config = dict(
    arch='resnet',
    dataset='crops of objects in photos (Visual Genome)',
    crop_scale_min=0.7,
    norm='layernorm',
    hidden_act='silu',
    depths=[3, 6, 6],
    widths=[48, 96, 192],
    learning_rate=0.0038,
    momentum=0.95,
    batch_size=256,
    epochs=18.9,
    weight_decay=0.1,
    adamw_weight_decay_other_params=0,
)
Rows from block 2, named by matrix and row number. Rows with one number belong to one channel. Each number is 128 + 32 x the weight over its row's rms, rounded and kept within 0 to 255. All counts start at 0. Numbers have three digits each. After the name is the row's rms in percent of the matrix's.
# convs0: first 3x3 conv (model.blocks.2.convs.0.weight, 48x48x3x3), inputs 24-35, a 3x3 kernel for each
# convs1: second 3x3 conv (model.blocks.2.convs.1.weight, 48x48x3x3, transposed), outputs 24-35, a 3x3 kernel for each
convs0.0 101:138121116062074106102092142130118122121125136115119105155189088192088065121056114202113094145090099130089110147115096150132138151093095095116192087162206136163089066111148140161180131163194144167086157145098159154119076088158113185166141185110174081061118067115107100223105115079104116149098171148087099120121126143105103139
convs1.0 114:132123148113081083110133120131121119114089108099092099108088155111090138115133105116080133143119114076156118154093146147163165142171147103108132104099123100098096071120120127147113144084101090085108108118069187164053137114110177121109137124099132089144160081171138078135146179097169181149139166147127147137166132129151123127
convs0.1 088:160156177115141093123102093092129129096105123144145133174132107174167068084167107116115116150044191033146000147184139172134085159154093123103088158122104143121089097083130105115082151110138137203123157143138179102137103112146175153099228161071144030217111058155180126126172169167115146101129136106144119119175155118162130119
convs1.1 075:110145158114141139125120162171062121192078126128095128103112106074123136160142126120173138176037141133101129173119157128099148082077120138138100150100140130091128128065165157173098126138063143096159129073107097134061120137097111121125163115077090130132135111062206089138062133144130174167108167141162128163104192138156126137
convs0.2 105:108119105137174128105172129090134121089169100089196077131033093165064147161053136114128096135159072131169115145119131114130118117144141133087109169118127143117135092125121163139111148125113161173127107154126084148127119161107159173076147106071132130115145255071129201034152089123176076110176061114138146143122112121121131143
convs1.2 128:177108108138116124142148119078204064081192071100169105127083148129083157138115145146169055128174056098077191118146095157147149120136156145141114133142124158127149118161161107169145117122098113153122111118202095086162120126144117168136141139125069157169064166150146142113129065150130081191080100167130108151127108120128121071
convs0.3 099:098134120186116106121141164157112138140091103107096127092163103186210121157089095133206126111169106163000100157135137136151164131137097103122083093120104129134129159145112131134107121127124134166181144170131199193146178172097111094169126154172102224177132167081115110058116187183157132081082067096145145161129132107116108099
convs1.3 076:159135124083082148163178176145114112171146075187149098085136106072147134088134122138118148135131073153110117114205153119180126146161119153116098137172135126117080166157081203129118097120112129109081090145060086057102155110103135100071087086104123096145112130154080114102100059163060121177106164190092141159139127197143124092
convs0.4 080:136122104166164119158099092159093110175141149125112099154128138134112145153132179226119119086124093145152167171150183092106102142106119115092124133096124130110142125092125087085073152097090132142146098104144098143135175113154185126099216163132140116072074127049126229193184147155163167161148109108160132151131099132114092129
convs1.4 048:161171155092126094104147157117110144062073158118108207121094074123134078146144101095137066096162123077085138171153133135137141117112101169192126176178156197162165141132123158151117139141064138147133099083093103088094111105098104141073140118107126112121106095130136113195139163135107109098104141135164140122123142113112148125
convs0.5 116:076152129122124116152142133168137112141184128094125128108148130193086114122173133231000206005193024116172031135142162126153167128136132137107163116106127112121110106149127170121150117131171092089124156097133117204084162137126134151097129085141060062214129179039128147086111131112128098154142129151086122111123085086126089114
convs1.5 102:120132127133168146122145158137122118137101106127070090101125125148108112105135078172154134141155157211099174114103135122070168106117158135164132156152152212161191186118169176128101124134081142127068165123195142132186134132155127135109197114102148136144102139140142088121093125149063121112111166140175126167173154141130187110
convs0.6 123:141072117084144151143091115118148133106099161160118115125085162146163077130101153058213029210000224015184053147136135125096134126129151125129127147114123107139149158111150082148078160105136105167072092143146159078168108123137146122125142138082170103090017098255149136071107105136152159100143090136133104130100132119116100114
convs1.6 122:103162129132164153164139144166101102149089120118112127130122134139132078120114089120160146214107184127153121069088143070125123083135102124139121142156156153148172175143138140126109162139122183128137125126126132130122121115120132096139133135117142112122135088145149142205123155120107112094115102086170138144167185122180147193
convs0.7 097:096135185059121156037102155165151114151152109150172154136132151033145220083185162096083125123108124116153090097103142102126135100135154174201119201175119199151126122148137125174152126123131180150164151124141118114139117136148163133116146105113031093147055190169117201139061085122075151104152156105130149119145178140134162136
convs1.7 117:121153187137140125079036054138107125134096136129107143132102112128098105109077146125133107126094138120121162179137107131100100087112129112141104123127121101112172149141167088133123118126097059083137124120175113131119100171172112180145156150128124137098203156037185093071105202205171223182173160106149165158127139074143127104
convs0.8 106:155112102112095134165156165126119093133111084154126099197101136205102159217131114162157160143092171106105187071063087080075136099095134129102124134104117135108129141117109131124138112122150134153153115109111138094108167131088192118106178150125118147151109168214128092149195127143166096140179104173092117160076106136109120135
convs1.8 093:120135117119082095165143128145116092114118096129102105105047086105094102099111101094120125117080113129091075153134142170153159113110113155181200136128159142150166134097094136154120098155163153117161143108162130121133111155113075137126095154125140107144146097101150136093167121133148117157137111190080100170089094130136133115
convs0.9 093:119099075150132103087141160047054088085106122066112134137232137163196110143143085187086128134166106133174178158123068174124087112097120104120099118153125111103055117126150108113130090132154087113106126123104068137091187121164123160159111142154229180165124163139101217119135139037126132074099147074138150153158156125175144134
convs1.9 076:132093094118147140157138132159115085162098088148115097088103132100168167063129093168134085096111082095098174129139125137159143111138127111137104149147145167154187164159155117135104102137121159232156119162173108127147126126105153133093124125123094093058104079060162055089094153204103162204107185179110156213096147189147139121
convs0.10 092:213192164113133110077116162109177107085144102133164199172095116134100171155175144135224089128080154100154157106163100097137103110159116121078118125126141124108129151130207153136133140139126123140135119125104133115109132062125124084144171169148238163020164078080112133184166044128098077121138121142156130135110132131127169170
convs1.10 095:164158133171107081122129133118112085109136083141202091126154087144137071172135099145052186118130104064188055116139132105184134108146105174124142135108126106109103075192136107159132112077149168178116124174071109119098116090124113070125108091123142080103123118155077165170149131121164108124145127169113134060132094120113096160
convs0.11 124:144135113126136105115145126176087126176085122164091107000248106000249116000196166156088128170101105151136108072150135074154133089133149075162106083153130097126135123140127141137114148113107125090106164093125168108129137109079135132080144159097138074141176038134162106139118188071096205068076195109116108140111115144121113138
convs1.11 121:177159188143128140137106095131093217152079192140053190124112175137153187130136165143141103126122165084102080163118110151121112152110127178156167169167197163163195090076137127097123173123104161133114136150112118181132122119100117168117138188108088146112121160143147161145139140194153138131155097111106109089082095078118092089
convs0.12 116:130171104176156109146140087081097131080130107101145095108197127160188090177137114031129122093231087125176034089149127114147102135162134155120132158103136125080134147115109149101117143095144059132178075110187102099155178083102148088132105089186134198033197173041171103044115140129131141150107115165125134123150134136136128119
convs1.12 136:112083088102100096102100101124152119113129151117087109162085057178107123150098141138099154152107135170160120105123141152139156165153180110117164063095128047086111117083046098049104055102142111148139135131148142122202172113084216112117205121142155147118110170140061150108171139161146157175109114156137102127116098125112131105
convs0.13 095:132116092125151111130032118160141156142164151142150127137101103179164128129138103152155158162103107097235067128175152130132134117132122131092118186161120145155048137099101119098090153081100134153133122151117108144094196087094148081077051126117229195131191132132155081071123050091115078099149086105132100109124122091155132106
convs1.13 081:159115117081120141141143156123060053135121110130119085124144124094130116126126141134097096103085105127153117103130135128136144133119127119138103131136149127120099093112114144142144095147174100164115112121175099095171139123136087095202090114207108128128141126139130175160156151111201143099181129108137140122086138171097142192
convs0.14 093:136111107106098121134107100123083113107084104130103093188171118133173154093114166136116180156115142122134175132100101111123116140123119119155146123162210096147168205165127183169140159144110065101140073105114097106111123141154133146108141140100020039093036025080043042095179161119162155141145168164129156166101125142111115138
convs1.14 106:133147151088096088104088078119167199123153186110117128137119109148165108112112083083134122113115161146085091121125127109116144103132142105061038097058056114095106108132148106139152119152125134136121131154147109128147167098060144079074122065054127106161137125173147103148138129118141107083122108109191139129165175137130147122
convs0.15 112:168141114146109100176139090112141156100139166112130183210081037249087050206111047156111057238130031152096083169119106140118089150129103103118133084119185082103181127107154111122184090113166112109155122111155109114149090152202080124214064100189118049121162050094139063100166097099144070140130079119136142145130144147125131136
convs1.15 141:122114072090108097095086090138141100167172142159145133117148125113141153125147122111157103141157119155126113191164210179174184169184152125148176112099131085095137080081108091094114135118135143115134148117111156153086121134066182135090189151132153115133182100160146099137088142120130142131138124128135082087105078108139101131
convs0.16 094:159119129153136129128128099118127068150168103134164122068021146052017041108047048147174170165164174189180171133105121155143164139155172072078153093064104111080103174169166146160155169154140177123144203169171192159173146090072143134099154142122108085172046089146116128125098057118108092159096062091111125150122129142139134141
convs1.16 106:156159153148144152131101106067133134091146178093143175162075168140009050124026082111094099125077121145106121148131150109099136112096129130132105163167126165188126121115096136156118110138119077128148088134131110093095105144107117181147098167194096091113126097133158117141144137094167125078123077084119142131076110120116096114
convs0.17 097:084125155065111169070108147086147155080139148092149137134149116166179097159146097118193189095144174110134138134115142158120150124082126184156150135140118119152121145148131142120130113137130028103140061126165082115139109177148086150138081126123082214193056205200060128182116181087139154116119163148145115123137120148146149166
convs1.17 115:148111127180120142199142131144075110190108115185137131120132111135157146100140102117077089150105092145110061163139093143129072131124101131136128136158144094115126126121132155126141136142132137089119128135138108155177129162142103164100109157107137157061169167042163158036093071161102134184139159156121131144123139135104131123
convs0.18 078:104145150113111138106111125122158169106182192122130163148189255173087120150170210077151145095162155132050163097140198065094115156131128165143198132104113130097122112153146095098112105147164154122131178151193180131178113158158118139148165192163120081206157071147177110189069098164153137203138130163127129154162144170105134173
convs1.18 051:124151183120108163145157166050137107069143114076152140045087119068086152112112118092089167076077090113089119147133127137133115124105085108144196111133150103115110083117127079135155092122141077097151056076101136123091118130134061089146113101168161080132160110104113109112151164125184142103166121065176157139173126164143094125
convs0.19 093:144113162122097104124148116072115157116137165095157106121152133093157172124069140143176082098118159098136091172175130107110095126156120157215213097111120089094099128148160129160124122116142061089094111102107173118116133138198129115169104089114171128191171099123162170093169131168108081129111095094104125137079107120117119126
convs1.19 102:150162128117145128068094104112114138132142146140116134135135125129162130093124158109153108073106194119074162083130153094123171079091103150159135168162123125139103085111151134131150196146152080109191105087150104074114127130100116139145118130173112090121114064120136125128101133122099141109099141130108081119112078072140110105
convs0.20 099:106127155107126115118081076105133116153107082127193113219226085076130177136045125097070084197104123047244132135141160157127125136141121100125090121097141163109128102165122102104133144117111118151125148099130134165125136124143147134152111140126102181198128101085157134099158121108080065108088119143100110103132126123136102093
convs1.20 086:144117105117153129201184185125089134149133091105115130184155158153157146075092096099154090097094113164101133121092114129057096126125134143140127119118085129143106144159215133176168165147106107148164214102193163147147120102093099079096140141151078122170144122162090102123164134119173097096182133138124098146156151116070158122
convs0.21 095:077095104140117082171112128186166159163159148122125147131169113180134103143106118140087125103194184220192170128112139156181129185157113084116145130162165105160142077069117134144141126145166165127125064112130088145197100136127144134142140107166106226184211246103174060073106156087171136129129162192114144119127120113114110132
convs1.21 083:062094126162184175125119143086130109092114091139124053130094084108128141059119086069121123116127081090084097071147100119148078153186152106082106143154111197168124211113105137083146089146136162153112166192126082101119188134128171113109125164112160113161076097098115112084145052157097067179097106196124123103125168150126187098
convs0.22 093:122099094165140096083110114155094099125158052118151089102121135158136112168204152072105061038202089100091088094119135124107140053103126141168170102084057189161106090126153074083136088118158134080104135083077138128116125135186121151163107132136140124171199138094188179091147126136140134123177151128116141169129116136142123100
convs1.22 089:193129098125139136111158160097179118118179109118127138084099110113103150172128136181154080057171093084106225108156131124152156165149164123140151130131128097079087073144134115149149131133132089177155070135163177075163121109145105109146095092168081169181051161158125130158147104120147129114124154135164161150149114142126116088
convs0.23 091:151123133150124130151137161127119116121140139177153234177133113120124110104142102099150125048144163164028118128113103121149127155141134205142085156127098148132100099100112101138120095120104156111129144127114099103104104110079125098136128081137184156059197184040147139172128117090123135115147224115120110111147129125095108097
convs1.23 085:140114110168117109121142115148103107135117111148135096122174102141128136139095126132064200135133076064185105095170102122164141138146144111138134110129101111113081110171145103131169086112162169172127154186115101144133149120195147107153134147138177071111145154151107143136136116114144080120177120115142135067130102154082107143
convs0.24 090:150150116098111156106127106148135081055092162074075184105137102129202110107252198131158146097117157111150193161120151090110134129110131094107082119158172083111150143157123127141138143143087130064093098102081102138129133165182113203183123104118198132063169200144062210172131185106075114089083196142135130137125107110133139132
convs1.24 080:143106107155124105127135140152115120128115139107126147064147157042127158079091147183044147127111125068149130150158114137143107139110081122145130108129176111118129144185128142157125131153154171192144137200162093125149071121181067087150079076116165154028157123088120135124131140133149151170141152154145191118119133142137085143
convs0.25 103:179130148159110091176146102111100163168141150131171154095135095091135107121120126127111208114069133131132117126124122145112103138113130079132150089131163125175205125137126067121144130136161190163159182150101114114086066132160099177185120161164092042110140113113173144061094133132133166126122181138113139148127141152131116140
convs1.25 106:112136116122171139083111096101141146132132137183143159103133177107163168114178177146154067110128171138107160131126108163132146126102130153148085183138094165108074162133144150130112135130090082121161117096130106086078162109104126092131122105165063150190097123193143104202115074088113119117116144155135094132149129109144131080
convs0.26 104:100168139102203155131203182118165107122125127146117131102129148149163137081124111066114149096098185055087139111148130101149120104106099102102145144137150149142127116134156116110141132096128136154100106190140123175149100159182098138153139139147084250029052255039065197125090192126091149114107153153137127130141122113136145135
convs1.26 100:135081092148051104165132137116171047162193056138189067110118118082128154112166163090116125159141057097150106133179091130155090077113081159139096139150105117130100136166135102169150088149129108093090081112099050115134161120141122133141107143137143122114121169122095134096117102176093099183081133133132167117108170164081105133
convs0.27 096:086085125142194121145183098105145115150197186098146135142119166153172174154140175065211080133089160149187134115143140122150116118176113099154136064082117090092146136128125089112073144176138139139139148133133186127149148107083142073092191176135187112141107072071131217155120140190124181200186199190129156148123143097122144112
convs1.27 069:076127145143157152156143133000210145000141086041178130105092116110111119120076086123144109076102107089098119117129104134150155140150156108128122189205203169175175129162156120160087145121101104153129092130100093108099157141116158142183111108183115133110132117121094136160107083093121091079110092123152179140105135077123097137
convs0.28 088:149149140123089119119118141162156139078084111101114102070114155107151185175150151131173125177122149144105130137131114136107118105105114115149112149160167098124142216157109163145127139147149152158110106105097082043079160121117141140102132141102180081113159079157102137089134131154167129131131103146112120122105153145080114101
convs1.28 087:092119153094117168120136145121109112107093151130119192124108147095116137127121158118082130111053190125137154159141140148112099150132127151133125136106112165173138127147130121174148089084133167127134171143096163145089107153165075117130091098119149081111202070111162070086148108050141133123179134140098144156135174113150146121
convs0.29 093:117179175204127073191097071139118103145132122155107137120119168148135153169116105143019133090187093231103144142171150158149138119124138135144147088162166102132122120135116162101097097098136133096109152119129165137149143174115152173114109117140044115105123166172166076176099172170142141126159079095094126117098121126101135142
convs1.29 080:137141135117132150123116091116106148099086125133110150118138162103131167071139153115107132099120090161103122138142135133118101142133130120131134099138101145131124204123091130136165094159129134145074149140114120107095127092159064099149052116143110109161141163177133139108175098112164120105149124097114146148144201196150174088
convs0.30 092:105116120121145216130221252117109161107104164135083093176207111131157099112098093166046158135171124234157147088100153069099127129184177124133130120113097127076088078091113103107146127117156163142124173152157169189156066090100107104079148093114103136204129176158084060146108108105137119137139131161125131103175161133138129130
convs1.30 079:084082104152140143131141148172082135177086102156073073149145120140160123086129124112106058130116066112110163092114115161179179158130110121129112073121104099124157154090127122098158100134141118097039148096076129107142112092180090090159100130167141147163104188126155174120119122139125140124138110113134068112136140182113163165
convs0.31 109:138110103129143135112136138156125094188115086111114163018120217091172123227113000141163115128121106156047169125100110140133148111120145114128146146136105174120113140155161114122115080119129138115149152143109135122150122144113105136169127166175085033075090098150086185203075154177173188054162049062110093112116122117142144098
convs1.31 108:118156151140126099151144124114118140123112167106113157157172137122119100163132118183109146168121131104127128049092091058065066105106101098121131150135153181222182108114114100133116133090140127121137087109094137120093184114101175086086159082093194113109141069124086053120107212172107208134168210072094188159195175126183117126
convs0.32 089:136121108117129138093107140085167150135197198108135144121109133146058057141134112138129097153148159155207251108105099087093150147147155179127137126085104093074112142135127138103135116132135152192156104162133104139132063147095124165146111156175079212173073087101199142195110041062173091139229146162118099147122096139104087109
convs1.32 067:140164161144138167185109123152127044134129041147131038074133199092127196100130134065085121115112057160120065102128147107146138136169161152091100143128109165163132145120083145125102074144137150121126129123135088116145183138109145145088114160084146113105106097086077129074077019163085075212097149221135163150100095128149160122
convs0.33 105:179162134191142127132130104149151084196158059187113082076066145046097194062129143092117079162155012120076086149121125136118120119130147123117124087105158103134194111120124108098189116154131153150117134147122129127111094078109116086144083124168220127054224113053143083049082118171045112212076138158111129115102127120133153140
convs1.33 149:138118088110098056104116089114167181081126196061071148117131086158164116180171162119095134102156139101113081077072120087054097102064111130124129099069104092085099061076036115067087110065114106086060128108101157134148164147112201178131209143139134147110147152136087133095100166141121180170137149181127130099146118100121100135
convs0.34 108:124121136142102150102095159141133232138112139101099110101166120060111088098116115116130136092158078074128172115111130154133144140129164095102131137124115156143101096097125118115132089125135072122156111129170130125131137104160155102128112124123144193086222163175121118153110104097105080087083087122163133063142149123131128124
convs1.34 094:161130113112112120151146124176156141177120144136090106102113167122106167159174178098112127078201138111104108119161177121148104134123066096104175104117099144146104111146124096071186076087201109162152121100160143064075110125163114104142122082124132126086092088126087118090139116097130103115162134121115088128129086117097174113
convs0.35 083:103158152080133101098138109171150114145156128181152162126128240130075188094070157185165049116201119115107109086093107141163185130117126171089148135068129153113184145112156167101112180138140147122119120145125112160113234129049190100085143069100127153093107194069139143116206163178166098154117082135112109119157141152139121118
convs1.35 076:131109151134132140106150112040158111061180121056178164125126100138127106146121073127069172137152026053144157153143103142134094149145158138134167190177157111114076147185105100181135094100120121126092110126158135088171071136213042156201065169182166121151071155133095196177160089093178104145143103120112140132144136147151127059
convs0.36 098:128149106146132104156149132129141090099128072077130054095086145125075147135101114135163094090241099104194149140156154124114141114100118174148183150120145166126146117141129165152160160150130177116026148108054120094062100112144112118133121114120170145004223109018241155059110155141147140142151104161138104101165128124175148138
convs1.36 127:173144107151162115115133125076167130057179155061162174180135073206118063204138106115130124093154109097067092128144116116133113136102104108079097119086077126102080078114116133110137151121106129174139126125150158119133110100103078123164079152195033148145031164149059173109147079099138105114117083126110104090114097086132134100
convs0.37 101:084073064131169147137126060164148126148125097135114096146136078124122136146179117221189162105109078167216149070121132127173115105128168109131141151121095125113141095126122160116132101079073116122110126120141118136132130168251156134120127103111112092064153153166115136115164149165149162167114086056129124099102123131115134134
convs1.37 083:110148133193180167173154153118109083061082130173158162113122127121127122141126117107090076086126164117112037115117131118125148186174150088081101123100075125126115195182214143137100163132120143153078133115142132124134156118121127078122081090116143123113086072137153146182126138153096127131122099113144152149166175138171192194
convs0.38 101:155124117157100094122079084136114118154186172122150154147174173152083166218124117139133154127114167195103101117087064108109117142099090164153088144150119146169153146122102118137100130132114100127119079115125067065097144136083158162122119148171124181184118145230104016096173182162131139125125152163144154120113127105141164163
convs1.38 110:132118147150135144177189150160109142149110097115115127107066157177116112118111119104096091165074117071095120165142146131138144127173147136112139151123122164147165132144169158123142139122151199154171170154100145217106127130119153145087166176128155110142116070118141093114169124102144087102115064106117134136106140165120157136
convs0.39 129:144089158138088178150065172126100120156088149163094141165089177155060153152065155162070180182034216141038181151080139166087172141090139130110122121135114120166115139156142109164119103142111113141132117161118099146120090136101087152117099145120098083182115065196126063174121105136130125113114142120144116130146123130142117127
convs1.39 134:144178142136160124147147111127176128119211158130224164135130117116136125117145133102107088133092116078133098133120184168156177198197213125133162130128155108106121146108155120095126158135172175138139135140101126167083111140119145155170143173151115160134133171160097145151136126108160119105162092075092101098067099096064101140
convs0.40 081:117179176127142171145188116135139122073073072126115119132146167039086107065127149129189123141168127061077092180198190127110116112112138183169159157146122116100097139136136162157143102134080128146108175187151160178189135149116093116115081077072082154089185206117108167079105121138118111107086118089159156176123110124147144140
convs1.40 061:106084100126130170108107148123083086170136144154104089152152166144157165115143152177106158116120120129111090106145112140177112107135125138134106103116060115120086089130116098115093104129107179113075145113078110096120100130187084101148091179228162123118137118059210205138176130110180130125155113143089126105110171151138174131
convs0.41 105:121155131106069102123144117063121188117122148162135125156069087086174163118148138054104219220151037086057182137149112114133167126141135144125108099160225141113120149096095103121150140096057134142158078097115126102096155126112123125159097123124169166147055000076158167147086049106112176200158150077149140137109111131120113097
convs1.41 103:147159148175206187211210185179140191137145111144169134122174151143156132152131121097139083063122143132132107058086102074127143110143132118113105126117117103107109169163212179157167153174133133153157159133149140124110123120137123088082183137134140155189157106185104083132118154097095109058151093068126163158203187153160170182
convs0.42 086:116121108151136166181200208107119098092103088107125130123111034129144131115150131119164095100183059102142054131141102176191154147127091177130110175136115188197175119082121122087112158135131138123134148182162103188163154097118126115135166111119102117197015082125014070232138136167111130160076142156148144118137141131132144149
convs1.42 072:084048052143112131163138144188081124176072105179138121114180167110177204081124189185055164138118066120139109141124133136123115122128120086100078104163158116149160158179096150139089116123102109148076082149091078105118175150145168132114147131137183112103182123126143112109118154098130164123131157124177188128137136175081109125
convs0.43 102:147151152129132121128111118182104164112094180105100156110031094150077094175089110098070219045067215096136116124077131127093116121112107162171141165120117159101080095154144126149123128161158128106095132073098151062064146127133115116145101079139050133148078191104119184095078147151103110122116095164137152103146159117118129091
convs1.43 107:152129133145148113132110074110165115130176100120186118186111134176079100206116082091184091119157096120091174139117110142138140119152180078122115111127112113109134133092153121131151111168116140084141157111144177210148137161144148175120184170095123136134126131066166120116124140124150190140167208125145138173122168112110149107
convs0.44 113:074080130108146200107128147083136153086155128122159093255029060152000175095050255130115133102118179107149171164119107171113124146110141118121108120115104117123130124131134107160145130177128160136132161125117138098111127153144135146109120118070148111156116070151141130160234110152129061154085104135148139133132114129136119131
convs1.44 097:127144145144102097126114143101171086065168106055165120190128128200119149131117140134172148133113153161153121089081166133110212135138204180120142115105175122116167087127134127139105163105115129089105131089068138114087144189150163214134189175123149117106137138167113129151203197103243185168178170223167115102122058083122114157
convs0.45 102:142121118142085134100124063152136139143095141137068099177153043142155097035175144079179081057135027201000153123138120137131097140147116107138085090141083152127155113105079161132120105135081161073161136142160173128180130171126122091124197124109120153105186080144139071179176173090188180113153189079122123129146119134123157153
convs1.45 084:151165119123098109127148161144088169133058142189070122142181111097115132094086173154107191096097129184109066141150155125123169121087148141133170112152154112163136116188112159107120120110153095111094155171050127140095142112123173108118149110083146053104141072131090126122156115102153077067135082117158133050178112158119119199
convs0.46 102:130129145117152148181207158132144113164146107160120091022039213047132237065179193098122144117172210145164182112154127118148125119116100124086087147096103113108140145150096163128080145110083114092121098090121092107138112116097100084061083050089171133195160143189120162152108111140094117147132129128146107124123111133145131158
convs1.46 093:078077146129125135118096142077106186052103176070115172130131034209181047165140050110093092103125119139114162225169103168113043186110119119115108120092102077068100122106151094115159135136135113119124122129131136142145119122141088125136095149134111162129115151112113148127141186166168214124171161109142161156150126098139090132
convs0.47 112:158110153134133129137106146162083139169048144139055155099175100087215085124187073150044086179029133112050128125163135141146113154165121119135115141164087157146081140102105129146093153118116117088130140136147138142148112128114118089096121122096094030179057074237060103207106108119086154101126151083138135117133145103111130100
convs1.47 148:152137105115113072137107116186097239176092229144063182138070120195117153186110175134144146166141180117125113099087097070085106110118099097107138067103150099121148023026057069090079119070114160097114168139130172187111135141125174145143166147126085183136120174158085106145101164138166164112161133103102113118133112121137097152