A small image classifier, trained from scratch.
Training: batches of 256, held-out accuracy 36%.
Rows from block 10, named by matrix and row number. Rows with one number belong to one channel. Each number is 500 + 25 x the weight over its row's rms, rounded and kept within 0 to 999. All counts start at 0. Numbers have three digits each. After the name is the row's rms in percent of the matrix's.
# convs0: first 3x3 conv (model.blocks.10.convs.0.weight, 192x192x3x3), inputs 35-41, a 3x3 kernel for each
# convs1: second 3x3 conv (model.blocks.10.convs.1.weight, 192x192x3x3, transposed), outputs 35-41, a 3x3 kernel for each
convs0.67 100:527517529520541525481474525516525520526512497493501488506508486485493476459444444515519516504534525517512518539570528483478498477454511494496530526535551518487453497454468455464476472499494
convs0.68 102:518478491532482536494511544483504475494486487501518501550515450566518457526499455491500505487514520498505494458488519522516474540522483522484521498475527500498513496518483484522506495484507
convs0.69 097:467456481534524534549556519478475466492490476499510493582555573531514521519550515482495492499511543522493508473463491469467504511489525493507568498488572440451533496537517456461473483522494
convs0.70 095:513534562479502499467477493488455459485485516493490499516503506489497479490491499438461464514517512534539544487491491473468448518521469536519530547560540525580540532503535536541563501495503
convs0.71 104:502525506526504476502497494498484493519501487503483489491481479515489481456464427501511530483489498463464465519497490515531520474467489495491499493530514514509535456475468456484457517577511
convs0.72 108:502474520523502468485476535508518504479477494489519487494495503496533551481517542475497497489546561480498518470459486490478467521481424476480465432508531477474455468489510488514542495514551
convs0.73 097:449485485472482493476451481498505504517529528490504495523517495483487487486500494520535523504492508492512523507508515502491498510501476475471460472475480493482462483527522463508506491504514
convs0.74 098:538484494535483539549534543520509495511525509499509534487456506506465502493489523471482478497472477500483488505506507478480513458486528507540541509518542506467512582495511529469491515492485
convs0.75 095:498459507496444540505488536520499490524519500520532514506532534517506483505479489500474471477461471524496475511466453504485489487476506516500484500485472518497489528535491546519487508514454
convs0.76 097:497499524507506486460466477490511501506499512504491546462484489493508506520563516487496495515511512504509516465475460486511509531519518510517491506481471476457484525508500501474452546503516
convs0.77 094:428524459447503467463524456524532500511513481490492491493553523444563514467553519528505477513497493491497490510482457515481490469459511481505507477502518461492495471508486501528509508523522
convs0.78 092:479502520466479493460476496544513536482469506534521505487532550493491485503493459479477482495499494496522488504547530487508474505503488505498462511507498511506528473470485511481503553543500
convs0.79 103:497489485522494511490510524512501475492484469525478491478470487492504519535529496470497517493494518498511498492517518503497547479469495488508510486494517537496517475461502481468524513511529
convs0.80 095:531508500547530541535531553479478487491486511459475499525481488511491481517540468488509552502502538500509515522504502498482487485500493502496443524500496545541515540542536503502499499484432
convs0.81 099:504483514512501499503513504497490521504476512490505514524518469511495480519495482510500490517498473503509494492493495494502516526515503476504577496480560513501521489495488481469515515522552
convs0.82 100:532545534531550526495497481494512501465470481497492488482500514489500510485476485541516504529522506507500474507486473524530495488526484536530467503492495492523511487507512510528510493472461
convs0.83 105:479505499458501506505468487500514489494489485482481514467434525463471534440494529479502500495503534483493517488473491515525515520534497502516475517529500515534498516496524489508532487478509
convs0.84 094:496515473497496490515496499504509500506534528470490497458523504437507489569561545494504517515507530528491487494483522485473527510491511537517511545542513496483477539532499468443467499499508
convs0.85 101:493490494473488553515492513473494502493480469497455467492515510490523520478481523463506508459490517515526525542506529531493462546472446506434453518456484511477515483460472497501508462502545
convs0.86 094:481462453521465489498512491468504482495535535490476514487490558505493508538488506510483503466443463497485504493505530483464522502462517499489503468494496511502478477517483487493480450476447
convs0.87 097:477484505465481503513517525484492486496515522500510496498484506513517520503496502517522512509530503492498485545509478537494456529470497494492474491472453509497476502511478525503530520531518
convs0.88 097:486481530510495490522528504469488492482483479474515513548502502532486491582544510478473472514517490470491484529544534490506516511511504509523501499542565525542573502497465539535544522515530
convs1.67 122:462482490487471475479489477482496499495524511478506498517474488515480491517514505508487508470476478445482473503490510501493518529516488474474481478521502467515527503497490497504495566539555
convs1.68 125:495509502528476483479474464487480486481474482495517495497497515500525537500520504519483477494501506483490497509583526507567528467522495500473467493489461540499475471469485496516516511553529
convs1.69 089:501517494472499520482505509511489492555540547538531524439436439491478474457439430542557578522522541504497515488512492509525514484503498469476499481492493504489465526499501497483468477454463
convs1.70 082:513530526506493502491499515500528572517507519529492450497505511520522516518533514521506469490469455445439459479493465487493470483501490497456478526482480500493491498473465499525498484499480
convs1.71 108:493514512499529540510531545460497511488515500455482479509493510482496536501490510488484498515517523495515501549493481515483479462479501501477518532486523517510528520494512487484496509532541
convs1.72 119:478463513500477484508522538508501489526520534491503538485533525502506493482485454528488499506491474471457455506502484530519500548505496556505485577553509551545531526489505481471489462496507
convs1.73 067:482466487520501507538513502537526539506470470530491486525530519513521506501522538489508526473507504478496488519513488497472470501484511521516496520522512489514533523533541491509517479496499
convs1.74 086:535498472504485438529516463512494480545513485515484483503495523516480463524494480478454453492471479486501493515532520528537494517522488494487457460471471491479461537547533479495505452433464
convs1.75 066:482489490461459482458454443489470488513493477487489495495504517497493502549548546525499529526491517497498527566504485557526473539506491534510473485467474509463467478490512529520545502500512
convs1.76 070:528503472523508492478482490494515517499502517500508522500488456506506459511516475486475464468457501467490508503526500484512488493504502493491496534502495516523501592568548541486512490471454
convs1.77 079:521512513488512508524542511459489494502539510505533507517492525481479550509503535494475517489492534509538520540525550509498490480470464491457483495470476503492482515526526482498492480506499
convs1.78 075:506573536482513480457511454469462459490491495457483490487451446494467486526506490521525531522542528507522506473480499494463479508478503481476492520489508514469465480479487495529520496538514
convs1.79 120:498477490505508461533516480503470482498486518503469504480470461503505512488464461499505500480455456482491500485505490504494494530487524526494464500477464485501498463491479486458456497485505
convs1.80 079:452474493469482523478488496507503529513510520594552526514513536518506536543518551564528540550509537516511531535513487511508472500487485478497528484502550483484526505517489479465464525491520
convs1.81 065:510495501513522511499529507491476481486494457526574529506535500527547515509519515519507521507507528519507506516486465479520501517554516475472489450480488470498490497485481554533524512480480
convs1.82 111:515508506493505513443468465500507493481491474507511487513484468520514475535512492497496492506505506527535530500497511482488518463490520456498519476502503497495506484509530477502524482505513
convs1.83 108:496490473490494481487503503466476453509505505490504518493537510556526476525514452539540497487489501487522575482527536505553563512490477490457479486496528491478517530535517507518512512502480
convs1.84 080:514527519511499533504500517504491509461442462531537578503509542521508551518499516494481500487487534541536587444480534457463531493456519545488494532455488529495474509526518524528541435433480
convs1.85 119:574519503531524502519492475506503519468505531486491505475465494489484520501479481501520513500526503539521499496511542537505541487463480486476478512490490494497473500503489532519498551524482
convs1.86 072:530513489492496484508508518520521530525533528515511510442468471464514526500531504540527514504495486489486467473478466494517528487500495495508514463455484483467478485494494522547523501520526
convs1.87 065:478479510472494504480473464507497503508482496514486496473484470472488497519512503503518512490515518514517515482486491500535511485525535508490480498501480492503485513500491502518510479458451
convs1.88 088:463484485480498481489515516495512530574574553522506505479475438494497450498503482510520523473483485496499509501470459479476469482502489504539508473498490475482471452449452512508485505488512